From a checkpoint of a small image autoencoder.
Training: muon at rate 0.032, 8200 steps.
Data: trained on photos of arthropod specimens (BIOSCAN-5M), 195000 training examples, 2.7 epochs.
Rows from block 4 of the decoder, named by matrix and row number. Rows with one number belong to one channel. Each number is 50 + 10 x the weight over its row's rms, rounded and kept within 0 to 99. All counts start at 0. After the name is the row's rms in percent of the matrix's.
# convs0: first 3x3 conv (decoder.decb.0.2.convs.0.weight, 256x256x3x3), inputs 72-80, a 3x3 kernel for each
# convs1: second 3x3 conv (decoder.decb.0.2.convs.1.weight, 256x256x3x3, transposed), outputs 72-80, a 3x3 kernel for each
convs0.163 105:53 48 52 65 36 44 55 48 53 41 50 61 60 35 43 45 35 51 48 47 50 51 51 60 37 47 36 57 59 60 45 43 40 45 46 43 49 43 29 61 74 54 47 56 51 45 42 49 48 51 54 54 45 36 64 56 55 48 74 51 54 55 28 45 40 51 52 30 53 54 46 45 55 49 42 67 64 47 66 42 50
convs1.163 103:54 49 42 36 46 49 40 59 54 58 56 60 47 39 46 42 33 47 59 65 62 41 51 45 44 55 69 53 65 53 39 28 45 56 52 57 55 30 45 33 69 40 44 49 49 36 46 48 41 59 66 49 49 65 60 62 59 55 40 38 52 51 51 47 60 55 45 54 37 41 66 55 36 46 58 46 53 66 46 46 46
convs0.164 094:32 24 38 34 23 52 52 48 56 44 33 34 41 48 63 38 40 38 59 46 64 60 31 70 56 70 59 52 50 51 64 51 53 49 55 50 55 52 49 44 32 47 38 40 49 44 50 40 65 23 30 52 52 50 40 55 60 41 34 54 36 45 49 53 55 66 68 67 62 58 67 66 53 52 51 48 47 47 54 61 52
convs1.164 100:50 55 52 53 48 49 49 53 46 58 66 65 35 57 65 60 61 73 39 55 36 28 69 28 40 51 34 40 57 59 49 57 65 46 46 54 42 49 48 56 54 54 65 72 54 47 35 39 49 52 33 49 41 43 56 63 73 55 58 56 42 44 52 43 42 33 33 50 37 33 63 55 41 50 53 36 45 48 43 51 52
convs0.165 103:37 53 40 41 39 56 49 40 29 50 44 56 55 51 38 55 52 54 55 38 53 52 57 47 70 61 54 61 46 41 57 48 45 56 57 47 37 51 56 39 37 46 57 46 47 41 52 48 34 55 42 51 53 42 50 48 49 45 61 45 41 37 31 39 41 44 58 55 58 57 59 48 60 35 29 52 51 30 50 63 56
convs1.165 092:57 66 61 29 52 26 39 48 56 47 43 49 67 33 36 58 37 33 52 48 45 68 47 58 58 43 37 52 47 57 62 49 50 64 45 45 57 46 53 52 46 57 45 33 53 39 36 42 54 36 57 43 36 52 60 61 58 63 55 68 48 52 40 41 50 60 46 48 40 41 44 59 50 41 49 51 54 50 65 69 55
convs0.166 089:35 54 70 26 53 61 57 64 53 53 38 51 40 49 62 35 47 57 53 70 61 41 55 61 55 63 74 51 48 48 45 56 47 44 42 41 49 61 53 63 62 47 66 45 50 63 41 38 59 29 38 43 38 49 53 79 59 39 46 56 65 45 56 48 49 51 37 61 43 31 50 66 50 58 61 50 20 54 45 34 61
convs1.166 112:46 44 40 43 55 37 40 50 54 36 62 58 57 53 50 61 42 49 35 46 71 39 37 48 47 49 38 54 50 70 63 53 44 66 53 54 40 46 46 52 45 48 43 46 46 43 67 65 50 60 51 53 51 51 62 69 34 60 55 54 45 35 53 60 39 51 59 39 59 58 41 66 45 48 53 49 50 49 44 36 40
convs0.167 104:53 50 58 61 77 54 59 56 60 61 54 60 61 38 38 51 50 30 36 48 46 38 58 36 57 59 29 50 69 58 52 54 50 47 45 47 69 49 55 55 64 69 56 58 57 60 45 46 59 38 52 42 34 45 45 61 24 63 49 54 59 48 51 47 49 36 47 70 42 48 48 31 38 50 49 53 33 54 35 49 53
convs1.167 094:41 56 36 28 36 72 23 20 35 52 53 46 52 58 46 48 40 38 80 65 50 66 54 66 60 56 67 64 40 68 54 43 32 53 31 49 56 61 66 54 41 62 50 61 64 50 55 47 52 60 36 43 51 69 49 43 46 52 41 31 59 49 53 48 47 44 72 57 50 61 61 43 51 52 64 54 43 34 54 54 41
convs0.168 107:56 40 33 22 54 47 41 39 35 41 57 50 61 62 41 49 59 54 55 56 61 41 42 55 53 51 49 56 68 68 48 52 60 49 55 57 58 54 54 60 68 57 52 66 58 44 43 45 27 52 48 43 50 45 42 41 37 38 42 42 48 44 38 46 48 50 61 45 57 56 49 58 54 59 35 70 63 56 53 57 82
convs1.168 099:63 55 46 56 62 58 62 43 48 63 48 53 63 60 55 43 50 64 55 57 53 53 58 62 54 58 62 50 56 54 60 60 45 57 51 50 55 42 54 65 50 58 48 45 41 24 45 48 55 51 54 39 31 45 48 45 36 54 70 53 62 68 62 63 45 46 35 64 64 45 52 41 38 63 58 34 36 64 54 59 39
convs0.169 084:40 61 44 35 65 50 39 61 43 77 33 76 65 68 67 87 45 69 76 37 76 59 46 56 55 43 60 60 46 56 61 53 51 50 53 52 61 27 64 36 43 35 58 25 57 47 55 56 53 53 51 54 56 51 53 44 67 35 40 48 43 54 62 55 40 61 46 54 57 52 50 53 49 41 44 47 37 44 54 48 39
convs1.169 105:51 43 52 26 33 44 65 46 68 41 49 56 27 70 37 36 57 56 53 38 64 47 58 51 41 40 59 54 68 52 55 48 48 37 50 64 46 32 50 65 54 63 49 45 38 54 45 55 56 43 51 60 30 67 39 46 30 33 50 32 29 47 39 68 37 46 48 51 45 58 47 49 60 49 55 44 39 57 56 38 42
convs0.170 104:47 40 43 68 50 58 51 42 48 63 44 51 63 62 57 44 42 46 46 42 84 40 48 60 61 45 49 52 51 49 46 48 56 53 45 50 44 41 60 29 51 46 39 42 50 54 61 49 38 52 52 57 57 29 51 27 58 46 45 42 52 54 57 75 51 54 55 34 56 46 35 57 37 69 72 57 58 58 63 60 50
convs1.170 090:46 44 49 43 38 53 47 44 34 53 54 56 41 50 54 48 70 44 30 50 43 45 40 43 30 55 62 55 42 41 55 49 64 52 62 78 49 54 57 49 65 46 31 57 46 46 56 33 57 47 44 55 47 65 65 67 58 66 56 61 53 73 66 48 41 40 43 38 55 51 55 45 62 48 53 71 37 46 37 35 48
convs0.171 104:46 40 59 49 29 45 28 27 32 68 44 63 50 54 52 58 43 34 49 69 39 66 67 39 44 32 40 56 59 44 63 61 42 52 42 45 52 51 57 65 54 51 45 51 47 38 39 36 57 40 42 43 51 41 46 42 34 47 37 35 50 46 44 37 60 60 49 54 48 49 46 34 28 28 57 47 71 60 61 52 45
convs1.171 094:58 54 67 41 60 50 58 56 44 55 54 39 68 62 42 43 50 43 51 41 52 78 56 42 56 51 50 52 38 49 39 45 53 43 48 48 38 55 44 42 54 40 58 56 32 47 50 53 49 71 63 48 45 55 41 53 46 57 51 47 38 32 49 55 48 60 59 44 63 52 36 42 44 45 55 60 66 51 46 44 70
convs0.172 096:46 42 47 47 50 36 61 51 57 59 63 34 32 49 47 45 33 49 59 62 50 42 35 50 52 57 60 57 54 54 53 62 66 56 47 57 47 42 59 44 31 51 56 37 50 48 54 51 39 66 48 35 61 49 41 28 47 45 35 51 32 38 60 44 58 49 54 60 60 43 47 39 40 53 54 54 50 52 48 52 38
convs1.172 090:49 49 42 54 70 28 42 54 45 50 55 66 44 40 54 47 65 51 34 65 65 54 46 53 61 31 41 53 45 57 47 46 53 39 62 38 35 50 41 60 76 53 47 75 48 53 54 49 47 49 53 39 43 48 49 68 59 45 59 41 37 46 41 53 58 59 51 51 65 57 60 62 32 48 59 45 62 66 46 53 50
convs0.173 103:51 41 52 39 36 71 58 30 61 61 70 64 56 82 62 39 45 60 53 46 69 61 45 53 44 38 45 46 31 26 56 59 53 61 62 57 50 39 53 58 56 59 64 50 61 59 61 59 28 46 67 37 29 44 58 51 43 38 52 53 66 45 54 50 44 61 46 33 43 57 73 53 58 52 56 51 58 57 61 79 62
convs1.173 096:35 55 48 27 55 46 46 56 49 58 60 41 54 38 35 62 49 27 58 61 47 58 66 56 55 53 52 29 43 54 36 53 43 61 48 47 38 57 53 56 60 40 24 49 61 34 62 51 47 59 50 29 30 36 36 50 36 68 49 42 56 47 44 50 42 51 47 61 60 29 56 34 41 47 42 45 56 55 39 49 47
convs0.174 106:64 64 41 68 49 46 60 40 49 53 42 62 47 52 46 48 46 45 50 61 49 57 58 39 54 47 45 48 60 51 65 60 47 53 55 51 38 45 70 32 75 53 46 55 66 38 27 61 50 37 55 48 52 51 48 51 50 47 48 47 52 58 46 45 54 43 37 34 32 43 44 49 43 65 68 56 63 73 45 48 46
convs1.174 097:52 51 26 48 48 42 42 37 46 66 59 47 47 42 62 46 42 57 53 60 47 64 36 48 40 55 46 48 64 52 57 57 51 43 43 54 39 44 53 26 57 53 45 67 72 56 65 40 52 58 50 63 59 54 49 43 36 59 35 40 46 45 36 47 44 43 58 56 67 50 70 53 56 49 53 40 46 46 39 50 45
convs0.175 102:60 65 59 44 56 40 44 55 52 34 51 44 55 57 54 66 54 50 48 54 37 60 50 61 47 52 57 41 53 60 56 53 53 51 55 47 42 60 47 31 59 70 35 37 57 40 54 58 39 49 40 55 61 68 56 46 49 44 58 41 31 31 45 49 52 35 62 61 42 52 64 36 43 60 62 73 69 69 41 47 38
convs1.175 098:42 50 42 32 44 48 38 52 44 54 53 56 67 57 63 41 63 52 47 51 50 53 57 62 62 26 41 52 43 44 56 48 71 59 59 48 45 49 53 49 49 56 62 51 73 49 58 62 44 56 77 47 68 75 60 65 64 55 39 54 50 48 29 44 43 41 53 21 31 68 44 63 51 53 45 42 53 54 41 35 35
convs0.176 102:63 62 49 31 36 49 31 33 39 58 62 41 64 62 49 62 52 43 46 55 49 56 59 54 54 61 43 49 53 44 41 49 42 41 37 41 40 49 50 27 42 45 64 40 57 51 63 58 44 50 38 46 52 50 34 33 27 33 26 30 33 43 39 51 57 65 47 45 34 64 47 57 60 59 53 52 42 61 53 63 55
convs1.176 094:65 53 79 52 56 61 58 50 43 46 49 40 56 43 46 56 67 52 38 42 61 53 34 65 30 30 52 46 45 74 50 46 59 57 49 51 49 53 47 52 53 46 58 55 38 48 36 33 54 46 49 64 44 42 51 46 53 60 48 38 50 65 56 51 46 31 54 61 41 38 36 51 58 55 58 54 52 55 47 50 36
convs0.177 099:44 48 45 52 38 36 37 45 54 50 40 49 36 48 32 48 49 45 53 46 49 54 38 45 51 38 46 57 42 47 57 45 41 65 52 42 50 66 45 50 65 53 48 58 46 58 66 55 65 54 42 58 52 48 32 54 46 24 37 49 43 47 44 51 51 54 59 51 61 47 53 59 53 53 49 55 51 59 52 61 51
convs1.177 098:56 50 66 51 42 63 54 45 58 49 58 47 53 54 60 41 44 55 62 52 39 46 57 38 43 44 36 56 59 55 54 51 33 41 56 49 59 31 41 49 62 58 60 57 52 47 54 52 27 40 49 45 48 40 45 52 38 58 38 42 47 62 60 45 43 43 51 42 44 59 87 51 46 40 45 44 45 44 46 40 47
convs0.178 105:44 53 39 30 62 48 40 61 47 49 32 43 49 37 32 33 32 33 49 57 39 54 57 43 47 49 47 51 57 59 53 57 48 52 46 42 53 45 36 57 50 35 51 48 38 51 37 35 54 38 37 58 52 42 64 45 55 62 52 43 58 42 35 56 53 53 56 67 41 52 47 65 57 75 54 54 68 51 57 61 55
convs1.178 097:52 43 70 50 55 57 54 53 51 59 54 58 49 69 54 47 58 53 44 54 57 53 49 50 54 51 51 58 63 60 41 63 58 56 57 57 45 37 42 52 47 37 55 44 54 54 60 55 44 58 44 49 47 35 41 47 50 52 54 57 59 59 66 53 55 49 53 41 62 35 47 54 49 49 48 48 55 63 58 53 47
convs0.179 098:32 47 37 55 35 47 53 60 46 42 39 60 54 53 56 50 38 44 40 48 41 46 49 23 64 62 36 54 56 51 55 57 46 53 51 49 52 48 66 49 33 39 49 43 44 41 43 60 56 40 53 57 35 44 74 67 72 49 44 42 44 25 44 56 53 60 52 39 51 53 47 56 56 50 60 40 38 52 57 59 50
convs1.179 095:48 42 32 39 49 49 45 39 55 60 60 60 37 46 48 42 65 55 46 49 57 56 32 34 50 50 52 43 70 54 58 56 47 68 63 44 38 41 43 38 59 46 32 36 61 47 43 54 47 39 68 63 62 75 61 50 41 59 37 52 62 43 47 54 49 66 48 52 48 43 49 51 50 57 63 51 50 61 44 44 59
convs0.180 096:71 44 75 44 55 57 42 61 34 49 36 76 53 60 72 56 46 45 49 31 46 58 48 58 45 40 37 59 50 52 48 54 58 41 41 45 53 47 41 56 39 39 62 57 48 62 52 43 36 39 35 54 50 45 38 44 27 56 33 43 44 48 34 41 23 43 51 40 36 48 52 54 52 45 37 42 41 40 53 43 56
convs1.180 096:49 46 41 45 52 57 46 62 53 37 55 55 48 56 56 45 43 57 57 45 44 57 48 48 54 43 48 51 38 54 49 53 51 41 60 45 42 48 57 52 61 54 54 53 51 47 35 54 70 82 59 61 27 51 73 58 65 48 57 55 72 59 72 52 58 40 48 58 54 41 54 35 45 40 42 50 46 55 60 40 43
convs0.181 102:58 45 51 38 74 70 37 38 59 49 34 46 64 37 36 43 41 46 46 47 46 32 47 49 39 34 44 57 57 65 49 42 50 45 49 37 43 48 26 59 42 55 54 47 45 56 46 22 58 70 60 51 36 52 31 38 52 45 48 60 61 55 49 36 33 43 38 54 46 36 45 30 50 49 54 45 55 25 45 27 44
convs1.181 113:33 38 31 25 28 45 43 28 41 59 59 58 64 64 51 63 53 61 50 58 30 59 51 57 46 49 47 56 60 60 55 53 59 56 49 40 45 48 52 60 53 46 33 53 50 38 34 39 36 51 38 65 32 35 48 43 49 53 42 39 53 45 56 57 56 42 51 61 71 57 68 68 38 53 66 68 32 36 54 64 43
convs0.182 092:35 42 45 45 37 54 44 58 75 47 45 72 36 51 42 36 54 67 44 45 60 49 49 56 50 47 58 52 40 51 43 47 54 33 38 57 45 38 47 51 41 39 62 51 55 42 38 37 64 61 55 56 54 55 60 53 31 61 31 44 51 50 29 36 46 54 58 62 64 67 53 67 47 56 57 39 48 49 36 50 60
convs1.182 097:51 57 57 48 55 37 38 52 54 53 47 49 52 48 57 41 55 31 54 46 54 53 33 50 63 39 63 52 51 52 56 41 31 45 38 44 46 54 57 58 53 57 46 63 39 44 46 45 51 47 55 52 50 57 64 48 44 50 32 37 40 38 18 15 05 23 34 27 37 48 33 60 49 52 55 58 61 65 43 46 55
convs0.183 101:36 41 46 51 63 21 61 43 54 52 40 39 41 30 33 48 31 53 34 45 44 54 41 39 59 35 38 44 53 52 40 54 61 51 57 42 66 49 46 44 40 36 47 33 48 41 39 46 34 45 32 45 51 28 51 71 53 48 58 68 38 40 32 61 54 66 43 56 44 50 63 38 57 51 41 58 58 35 58 44 76
convs1.183 101:39 51 40 62 44 34 33 43 56 59 55 74 44 63 73 56 50 42 64 45 46 50 38 54 45 40 44 52 76 68 43 56 51 57 48 39 38 42 48 53 45 67 41 57 66 49 54 65 44 57 59 52 63 50 67 59 56 38 41 45 56 41 51 56 43 64 59 54 54 46 41 49 47 53 39 62 61 52 48 62 46
convs0.184 109:30 34 40 33 54 64 43 47 45 51 59 64 50 55 55 47 66 62 35 53 49 25 50 34 51 59 44 51 45 47 64 54 54 63 48 43 56 59 41 69 43 59 48 56 51 60 41 47 45 35 54 63 54 58 50 55 34 57 42 49 63 59 52 45 40 41 47 61 56 38 43 50 52 32 45 42 32 51 35 35 47
convs1.184 132:58 68 42 69 60 50 54 55 46 47 40 47 46 21 49 55 43 38 40 36 49 53 35 41 53 37 42 56 53 63 70 53 51 49 29 37 51 49 46 46 42 53 44 53 43 45 53 53 33 43 50 41 53 48 61 71 59 53 79 49 53 46 50 63 53 60 56 42 19 56 45 38 57 55 54 38 47 44 51 42 59
convs0.185 099:33 34 60 35 33 54 48 37 53 44 47 47 33 42 34 38 42 46 43 46 56 47 54 57 46 44 52 34 36 31 37 29 37 43 46 36 56 43 40 63 50 45 57 47 54 57 46 49 58 53 56 54 45 40 58 66 55 44 45 47 59 54 50 59 52 58 49 54 55 49 58 50 44 57 59 51 60 51 41 46 55
convs1.185 105:41 49 34 39 63 29 45 51 46 50 45 53 61 45 51 61 45 51 44 49 56 53 52 47 45 56 40 33 42 38 37 49 46 37 54 36 50 38 41 49 35 37 68 62 45 36 38 28 32 37 35 43 37 37 32 37 36 38 25 35 24 33 32 45 57 47 42 40 36 47 57 55 67 73 61 58 59 51 56 62 55
convs0.186 097:50 47 58 61 49 63 47 46 51 53 46 47 47 34 31 39 38 49 46 62 69 50 51 41 54 51 47 45 55 55 52 54 49 40 45 49 40 52 47 43 53 57 54 60 66 61 57 64 67 45 55 58 53 57 27 47 38 46 31 48 34 41 45 33 43 48 47 56 43 48 53 35 51 51 64 73 43 62 55 57 54
convs1.186 093:39 56 54 19 57 44 28 39 50 56 44 55 58 70 46 54 45 57 55 40 45 66 55 55 55 67 61 64 57 60 40 35 34 65 61 47 63 44 46 47 50 51 39 32 36 58 49 39 32 47 38 47 36 48 58 46 59 54 53 41 51 42 53 46 59 49 52 35 36 63 67 70 39 49 43 47 55 57 46 39 45
convs0.187 088:63 40 49 55 48 52 74 58 53 42 48 32 57 63 42 43 48 47 47 50 41 53 44 51 64 45 49 64 55 65 69 58 67 68 48 66 61 47 48 44 46 55 62 51 54 56 61 50 26 61 51 70 53 57 70 73 57 72 74 53 59 56 33 39 54 36 56 62 63 33 44 44 70 59 52 61 49 44 63 46 68
convs1.187 094:47 47 21 61 69 52 47 48 47 45 40 61 51 48 47 59 34 46 50 62 66 57 57 62 55 57 63 43 50 65 52 51 37 29 48 25 51 53 52 50 62 53 48 61 44 43 62 44 46 36 47 33 46 60 49 45 51 38 27 37 23 23 23 42 49 54 48 52 50 59 58 62 42 59 57 49 51 63 49 50 35
convs0.188 091:51 48 42 52 51 35 64 58 33 61 60 60 54 59 52 48 56 49 58 73 70 47 49 66 46 50 46 59 40 39 42 34 35 58 50 53 40 52 39 41 38 49 43 48 50 54 45 58 46 51 50 62 52 46 50 41 44 48 35 38 32 36 36 52 51 55 39 47 43 36 45 41 41 51 51 59 53 43 44 49 47
convs1.188 101:42 53 51 36 49 51 45 65 62 51 60 59 73 49 56 63 63 46 45 44 51 36 33 71 28 16 50 57 39 53 63 64 65 64 57 48 48 58 33 54 65 49 61 45 37 49 48 45 47 43 54 36 36 42 53 51 50 66 50 45 51 57 52 62 59 64 34 37 50 24 46 46 42 51 62 35 50 50 37 36 40
convs0.189 103:49 27 59 33 47 44 45 64 60 45 37 36 44 35 52 31 33 51 44 46 59 49 51 57 39 37 47 48 58 69 46 52 59 51 45 55 39 49 47 40 41 48 42 43 39 61 70 59 47 64 47 52 45 36 63 52 55 58 56 45 54 57 51 36 37 27 45 55 68 60 57 45 54 63 49 73 34 47 51 56 50
convs1.189 099:28 41 51 49 34 38 37 56 57 51 62 68 47 65 68 37 41 50 63 59 52 59 64 53 60 53 59 37 50 43 48 34 49 27 45 49 53 61 59 56 37 59 55 57 49 54 59 45 58 56 46 53 57 46 53 44 44 59 53 42 41 36 38 43 37 60 34 46 49 62 52 66 42 37 30 45 58 57 44 43 51
convs0.190 086:51 38 34 43 43 52 50 46 50 39 53 42 44 41 47 51 48 55 56 47 31 44 55 67 46 35 53 35 40 38 49 20 49 40 47 40 57 52 31 50 48 48 45 53 35 66 53 47 42 80 69 34 63 38 59 63 66 69 69 60 56 55 66 70 59 57 57 58 54 50 54 66 45 45 57 36 44 58 43 42 39
convs1.190 098:37 52 33 53 58 65 55 36 46 54 61 63 58 65 40 50 56 43 48 49 60 47 24 31 45 52 51 50 48 46 50 47 52 55 61 47 53 54 59 50 65 47 49 38 50 43 54 54 32 60 55 57 53 42 52 63 50 54 34 32 50 43 58 50 53 56 41 41 61 34 44 51 45 41 62 45 51 55 51 59 60
convs0.191 090:40 51 30 61 54 44 64 62 46 39 34 32 43 49 45 44 43 41 40 43 38 38 32 46 49 50 40 55 45 25 49 37 24 45 35 37 50 45 48 51 51 48 38 41 45 53 52 39 47 49 48 48 53 56 64 63 64 48 69 40 51 54 44 42 43 65 43 61 64 48 59 51 63 49 58 58 35 40 45 42 37
convs1.191 110:54 44 56 53 45 44 55 44 52 40 32 48 48 32 58 43 29 60 33 55 56 48 53 44 67 47 53 34 36 30 53 46 30 60 36 29 45 41 48 52 42 55 46 58 58 59 54 36 55 45 41 55 49 49 44 22 32 48 38 42 38 25 42 51 34 51 39 37 38 47 44 52 58 53 46 43 42 44 36 43 38
convs0.192 080:58 47 56 40 26 42 47 48 45 29 40 48 41 37 31 42 43 40 49 54 59 41 47 42 46 68 50 33 35 42 36 47 55 36 53 69 44 47 48 39 48 26 49 48 42 64 65 67 56 49 59 69 30 55 51 47 43 56 68 60 57 69 74 63 57 48 57 52 60 56 60 44 53 41 36 55 45 46 56 50 46
convs1.192 101:57 53 40 37 72 38 46 47 46 64 51 69 57 55 50 48 47 47 41 52 61 45 40 41 62 46 57 48 35 50 51 47 50 70 50 43 70 45 50 69 59 69 58 49 41 41 50 45 45 65 50 43 44 40 43 49 39 54 50 47 50 52 42 42 34 24 33 33 51 52 33 53 60 52 47 70 59 64 54 58 64
convs0.193 103:51 31 31 33 51 37 42 45 53 48 50 55 52 37 50 46 47 45 61 48 41 61 63 50 57 64 55 46 43 45 69 39 45 57 35 41 40 52 32 52 47 51 40 60 51 44 62 63 50 41 54 54 58 55 30 31 31 26 38 57 31 40 52 45 45 45 56 70 44 47 43 43 53 43 45 43 71 50 61 44 62
convs1.193 102:54 63 59 55 60 65 70 65 62 36 28 51 38 32 38 41 38 44 36 44 58 49 54 45 47 50 45 59 51 55 66 53 50 55 54 48 48 44 51 40 43 49 49 49 50 51 49 50 49 24 54 30 57 61 52 51 60 47 39 53 67 67 60 54 35 70 55 37 40 71 50 42 46 53 57 44 55 43 60 42 51
convs0.194 099:66 50 60 66 61 60 57 46 57 43 41 55 35 39 48 37 45 47 47 61 59 28 39 54 59 64 55 67 53 47 62 58 64 55 60 65 56 54 60 33 51 54 45 48 46 47 40 44 50 29 37 49 53 43 69 57 61 48 47 52 27 40 41 38 42 37 37 50 57 52 52 56 52 55 62 47 51 63 49 45 47
convs1.194 096:58 53 33 50 42 27 68 46 46 46 62 65 58 42 66 58 51 52 42 61 53 65 69 65 55 48 44 59 59 50 64 48 70 55 55 48 42 37 57 47 55 43 55 65 48 73 54 56 54 63 71 58 47 65 63 50 56 40 50 38 44 49 37 25 48 42 41 43 43 47 67 54 55 53 29 47 39 34 43 47 41
convs0.195 098:67 64 62 54 59 53 52 39 39 49 50 55 40 72 67 41 53 45 42 59 56 54 83 49 38 55 39 48 43 29 64 71 56 69 69 75 37 41 46 39 39 48 41 52 64 30 42 44 43 49 60 38 36 32 47 49 48 36 37 25 51 46 46 55 47 44 43 61 53 33 32 25 52 45 49 58 45 46 54 40 56
convs1.195 096:65 60 45 32 56 37 17 38 37 43 56 52 48 40 49 55 45 55 61 50 64 53 36 38 38 38 40 64 56 49 53 73 63 52 38 48 36 49 34 56 60 54 41 58 42 41 43 37 67 54 51 50 45 48 57 43 47 53 46 61 30 38 50 58 58 72 33 44 56 49 55 52 42 50 43 66 70 52 55 60 60
convs0.196 093:47 41 31 65 54 35 63 56 37 52 56 47 49 48 38 59 52 40 56 63 48 54 57 47 55 45 48 39 40 39 34 50 42 50 37 48 50 67 58 58 60 67 37 43 45 53 58 42 64 68 74 46 52 54 54 46 48 64 60 55 50 47 48 47 53 43 50 47 53 57 62 52 52 44 51 59 57 62 43 48 53
convs1.196 115:60 41 54 75 45 41 62 59 58 44 57 56 72 65 52 65 58 46 39 49 55 40 57 55 42 44 58 27 45 42 48 45 51 54 45 47 60 51 53 67 55 50 67 48 50 38 56 52 36 45 62 38 35 53 40 45 42 45 45 51 38 48 50 44 33 35 39 49 50 26 36 59 54 51 51 41 46 59 51 45 59
convs0.197 107:45 44 53 35 54 43 43 38 49 68 58 44 54 60 53 44 45 39 62 63 71 49 55 61 41 64 48 50 35 42 37 34 31 58 55 58 43 59 54 44 55 56 34 39 44 38 52 41 47 49 44 47 57 44 60 53 54 49 36 49 40 35 31 45 64 49 38 47 60 44 45 62 61 48 55 54 60 42 35 60 35
convs1.197 097:49 62 41 45 90 46 43 68 52 52 48 52 71 45 50 60 60 45 57 68 37 47 46 58 49 51 57 49 54 52 55 55 48 62 69 56 50 52 49 45 55 34 48 47 42 47 34 48 62 33 68 51 40 54 64 49 69 54 38 42 55 38 41 31 32 51 38 38 45 35 34 52 56 63 61 60 54 56 50 48 66
convs0.198 104:48 62 71 25 41 50 59 46 54 52 68 50 84 59 44 59 66 58 41 57 49 32 46 53 48 46 48 60 63 46 60 51 56 60 51 43 51 44 40 64 41 37 44 55 38 57 41 49 37 62 44 56 46 53 49 41 37 63 43 48 49 71 43 46 54 50 50 57 59 55 62 43 45 52 53 33 50 49 35 52 52
convs1.198 095:53 50 46 54 72 52 52 54 56 48 51 44 57 42 38 56 56 43 34 57 67 57 47 55 58 48 74 34 60 42 57 52 46 55 52 45 67 34 47 44 49 45 52 43 40 50 41 61 33 62 43 59 60 58 37 54 54 43 44 50 50 48 44 43 53 63 40 38 48 36 54 52 37 37 56 43 51 62 53 65 54
convs0.199 099:59 54 49 63 45 45 52 49 44 48 38 46 56 50 42 59 49 60 48 56 51 60 66 58 58 54 53 51 45 48 48 40 40 45 36 52 44 39 36 34 41 38 38 34 38 55 71 66 59 39 61 51 40 59 29 21 36 35 33 45 39 37 47 50 46 46 57 40 40 58 42 62 33 63 57 49 62 65 40 38 61
convs1.199 098:55 48 52 65 51 53 63 41 43 52 45 52 57 48 44 62 61 34 46 50 57 46 45 56 70 75 52 42 41 56 48 46 41 61 48 65 56 44 54 45 41 47 47 51 58 43 58 38 37 41 55 50 57 58 50 47 35 54 68 59 63 62 52 48 55 44 62 70 61 30 66 61 55 46 54 54 53 49 48 52 51
convs0.200 091:62 60 40 54 57 53 49 53 43 55 65 64 65 64 56 50 59 64 41 49 47 52 62 54 46 54 45 55 60 54 47 57 57 50 44 55 62 51 63 43 45 43 68 45 58 48 44 50 55 63 60 46 54 48 48 50 48 69 82 60 52 54 47 53 53 48 39 47 45 47 53 43 37 38 44 63 44 56 39 34 46
convs1.200 082:59 43 53 34 30 52 75 64 65 16 37 37 51 43 40 38 44 62 34 45 44 69 58 52 43 50 57 59 65 37 49 53 56 39 43 39 68 70 54 52 55 51 44 42 34 63 56 50 53 55 64 48 53 51 42 42 33 29 35 37 49 52 43 57 56 40 29 36 39 61 60 56 49 44 45 37 33 29 48 52 49
convs0.201 106:47 60 38 59 70 37 45 53 51 45 65 40 68 46 50 52 51 44 50 58 47 54 40 45 64 42 43 31 51 54 48 51 52 45 41 56 44 58 44 44 53 41 56 42 57 67 48 57 52 70 49 53 45 51 59 43 49 65 53 44 51 53 53 36 55 48 55 78 44 30 49 44 38 38 48 45 55 44 44 69 36
convs1.201 108:34 37 47 51 63 45 30 63 40 34 58 72 32 27 54 58 62 50 45 37 50 54 47 62 64 44 52 51 34 58 43 54 49 52 39 53 47 57 58 48 70 52 33 64 60 42 53 47 38 66 53 38 46 54 40 64 49 36 34 46 55 55 61 57 35 70 42 47 45 50 38 56 41 68 39 67 44 64 57 62 55
convs0.202 107:54 45 46 36 29 37 44 47 64 56 65 59 53 70 70 59 67 54 47 44 44 53 44 53 41 54 47 45 50 37 41 41 38 43 39 48 45 42 55 46 49 47 48 30 49 43 42 44 56 54 51 49 67 64 52 42 46 57 51 48 39 38 46 54 72 48 46 45 44 38 33 45 55 51 50 71 57 39 62 53 51
convs1.202 090:20 40 57 51 39 45 58 49 61 54 41 45 65 62 59 41 35 41 50 46 45 54 62 50 54 61 42 51 57 39 28 46 50 48 58 61 63 65 66 62 54 45 52 50 54 39 31 58 57 59 49 43 60 59 60 59 57 35 33 51 41 63 47 52 61 67 55 51 67 52 59 49 53 50 62 40 40 43 48 64 35
convs0.203 104:46 71 53 45 55 33 49 37 46 29 40 39 36 52 51 49 44 52 55 64 40 65 57 50 57 48 43 51 46 51 53 45 45 61 57 55 55 38 34 48 53 51 58 60 56 36 52 59 54 63 48 45 50 58 43 39 40 58 50 55 38 67 54 57 43 58 44 38 38 49 53 48 40 41 53 50 45 62 64 49 49
convs1.203 102:54 63 56 48 35 54 43 43 29 56 57 54 64 37 58 40 67 56 47 62 51 42 32 28 55 32 50 54 34 43 51 35 35 59 48 40 52 41 56 57 40 46 50 51 46 43 61 49 66 52 53 52 47 55 60 57 65 50 34 34 39 40 48 57 49 35 40 38 57 39 66 52 46 55 52 55 64 57 42 59 57
convs0.204 095:48 56 38 54 88 50 69 76 71 52 37 30 43 42 24 63 52 52 53 47 32 73 61 45 61 57 37 50 49 40 57 50 54 53 59 50 60 47 48 46 48 35 41 28 45 49 55 52 47 61 41 53 48 48 44 44 34 58 57 46 40 47 47 29 43 48 50 62 53 59 55 52 52 60 47 68 82 63 59 64 55
convs1.204 108:47 46 44 49 59 59 56 68 74 52 24 57 51 43 38 45 43 45 45 48 42 42 41 52 55 51 50 58 60 51 44 60 39 35 38 36 51 40 64 36 43 59 50 39 36 57 41 44 55 61 42 44 37 60 44 39 36 41 49 41 49 58 68 33 25 44 55 47 50 58 42 53 61 60 56 45 46 59 63 50 38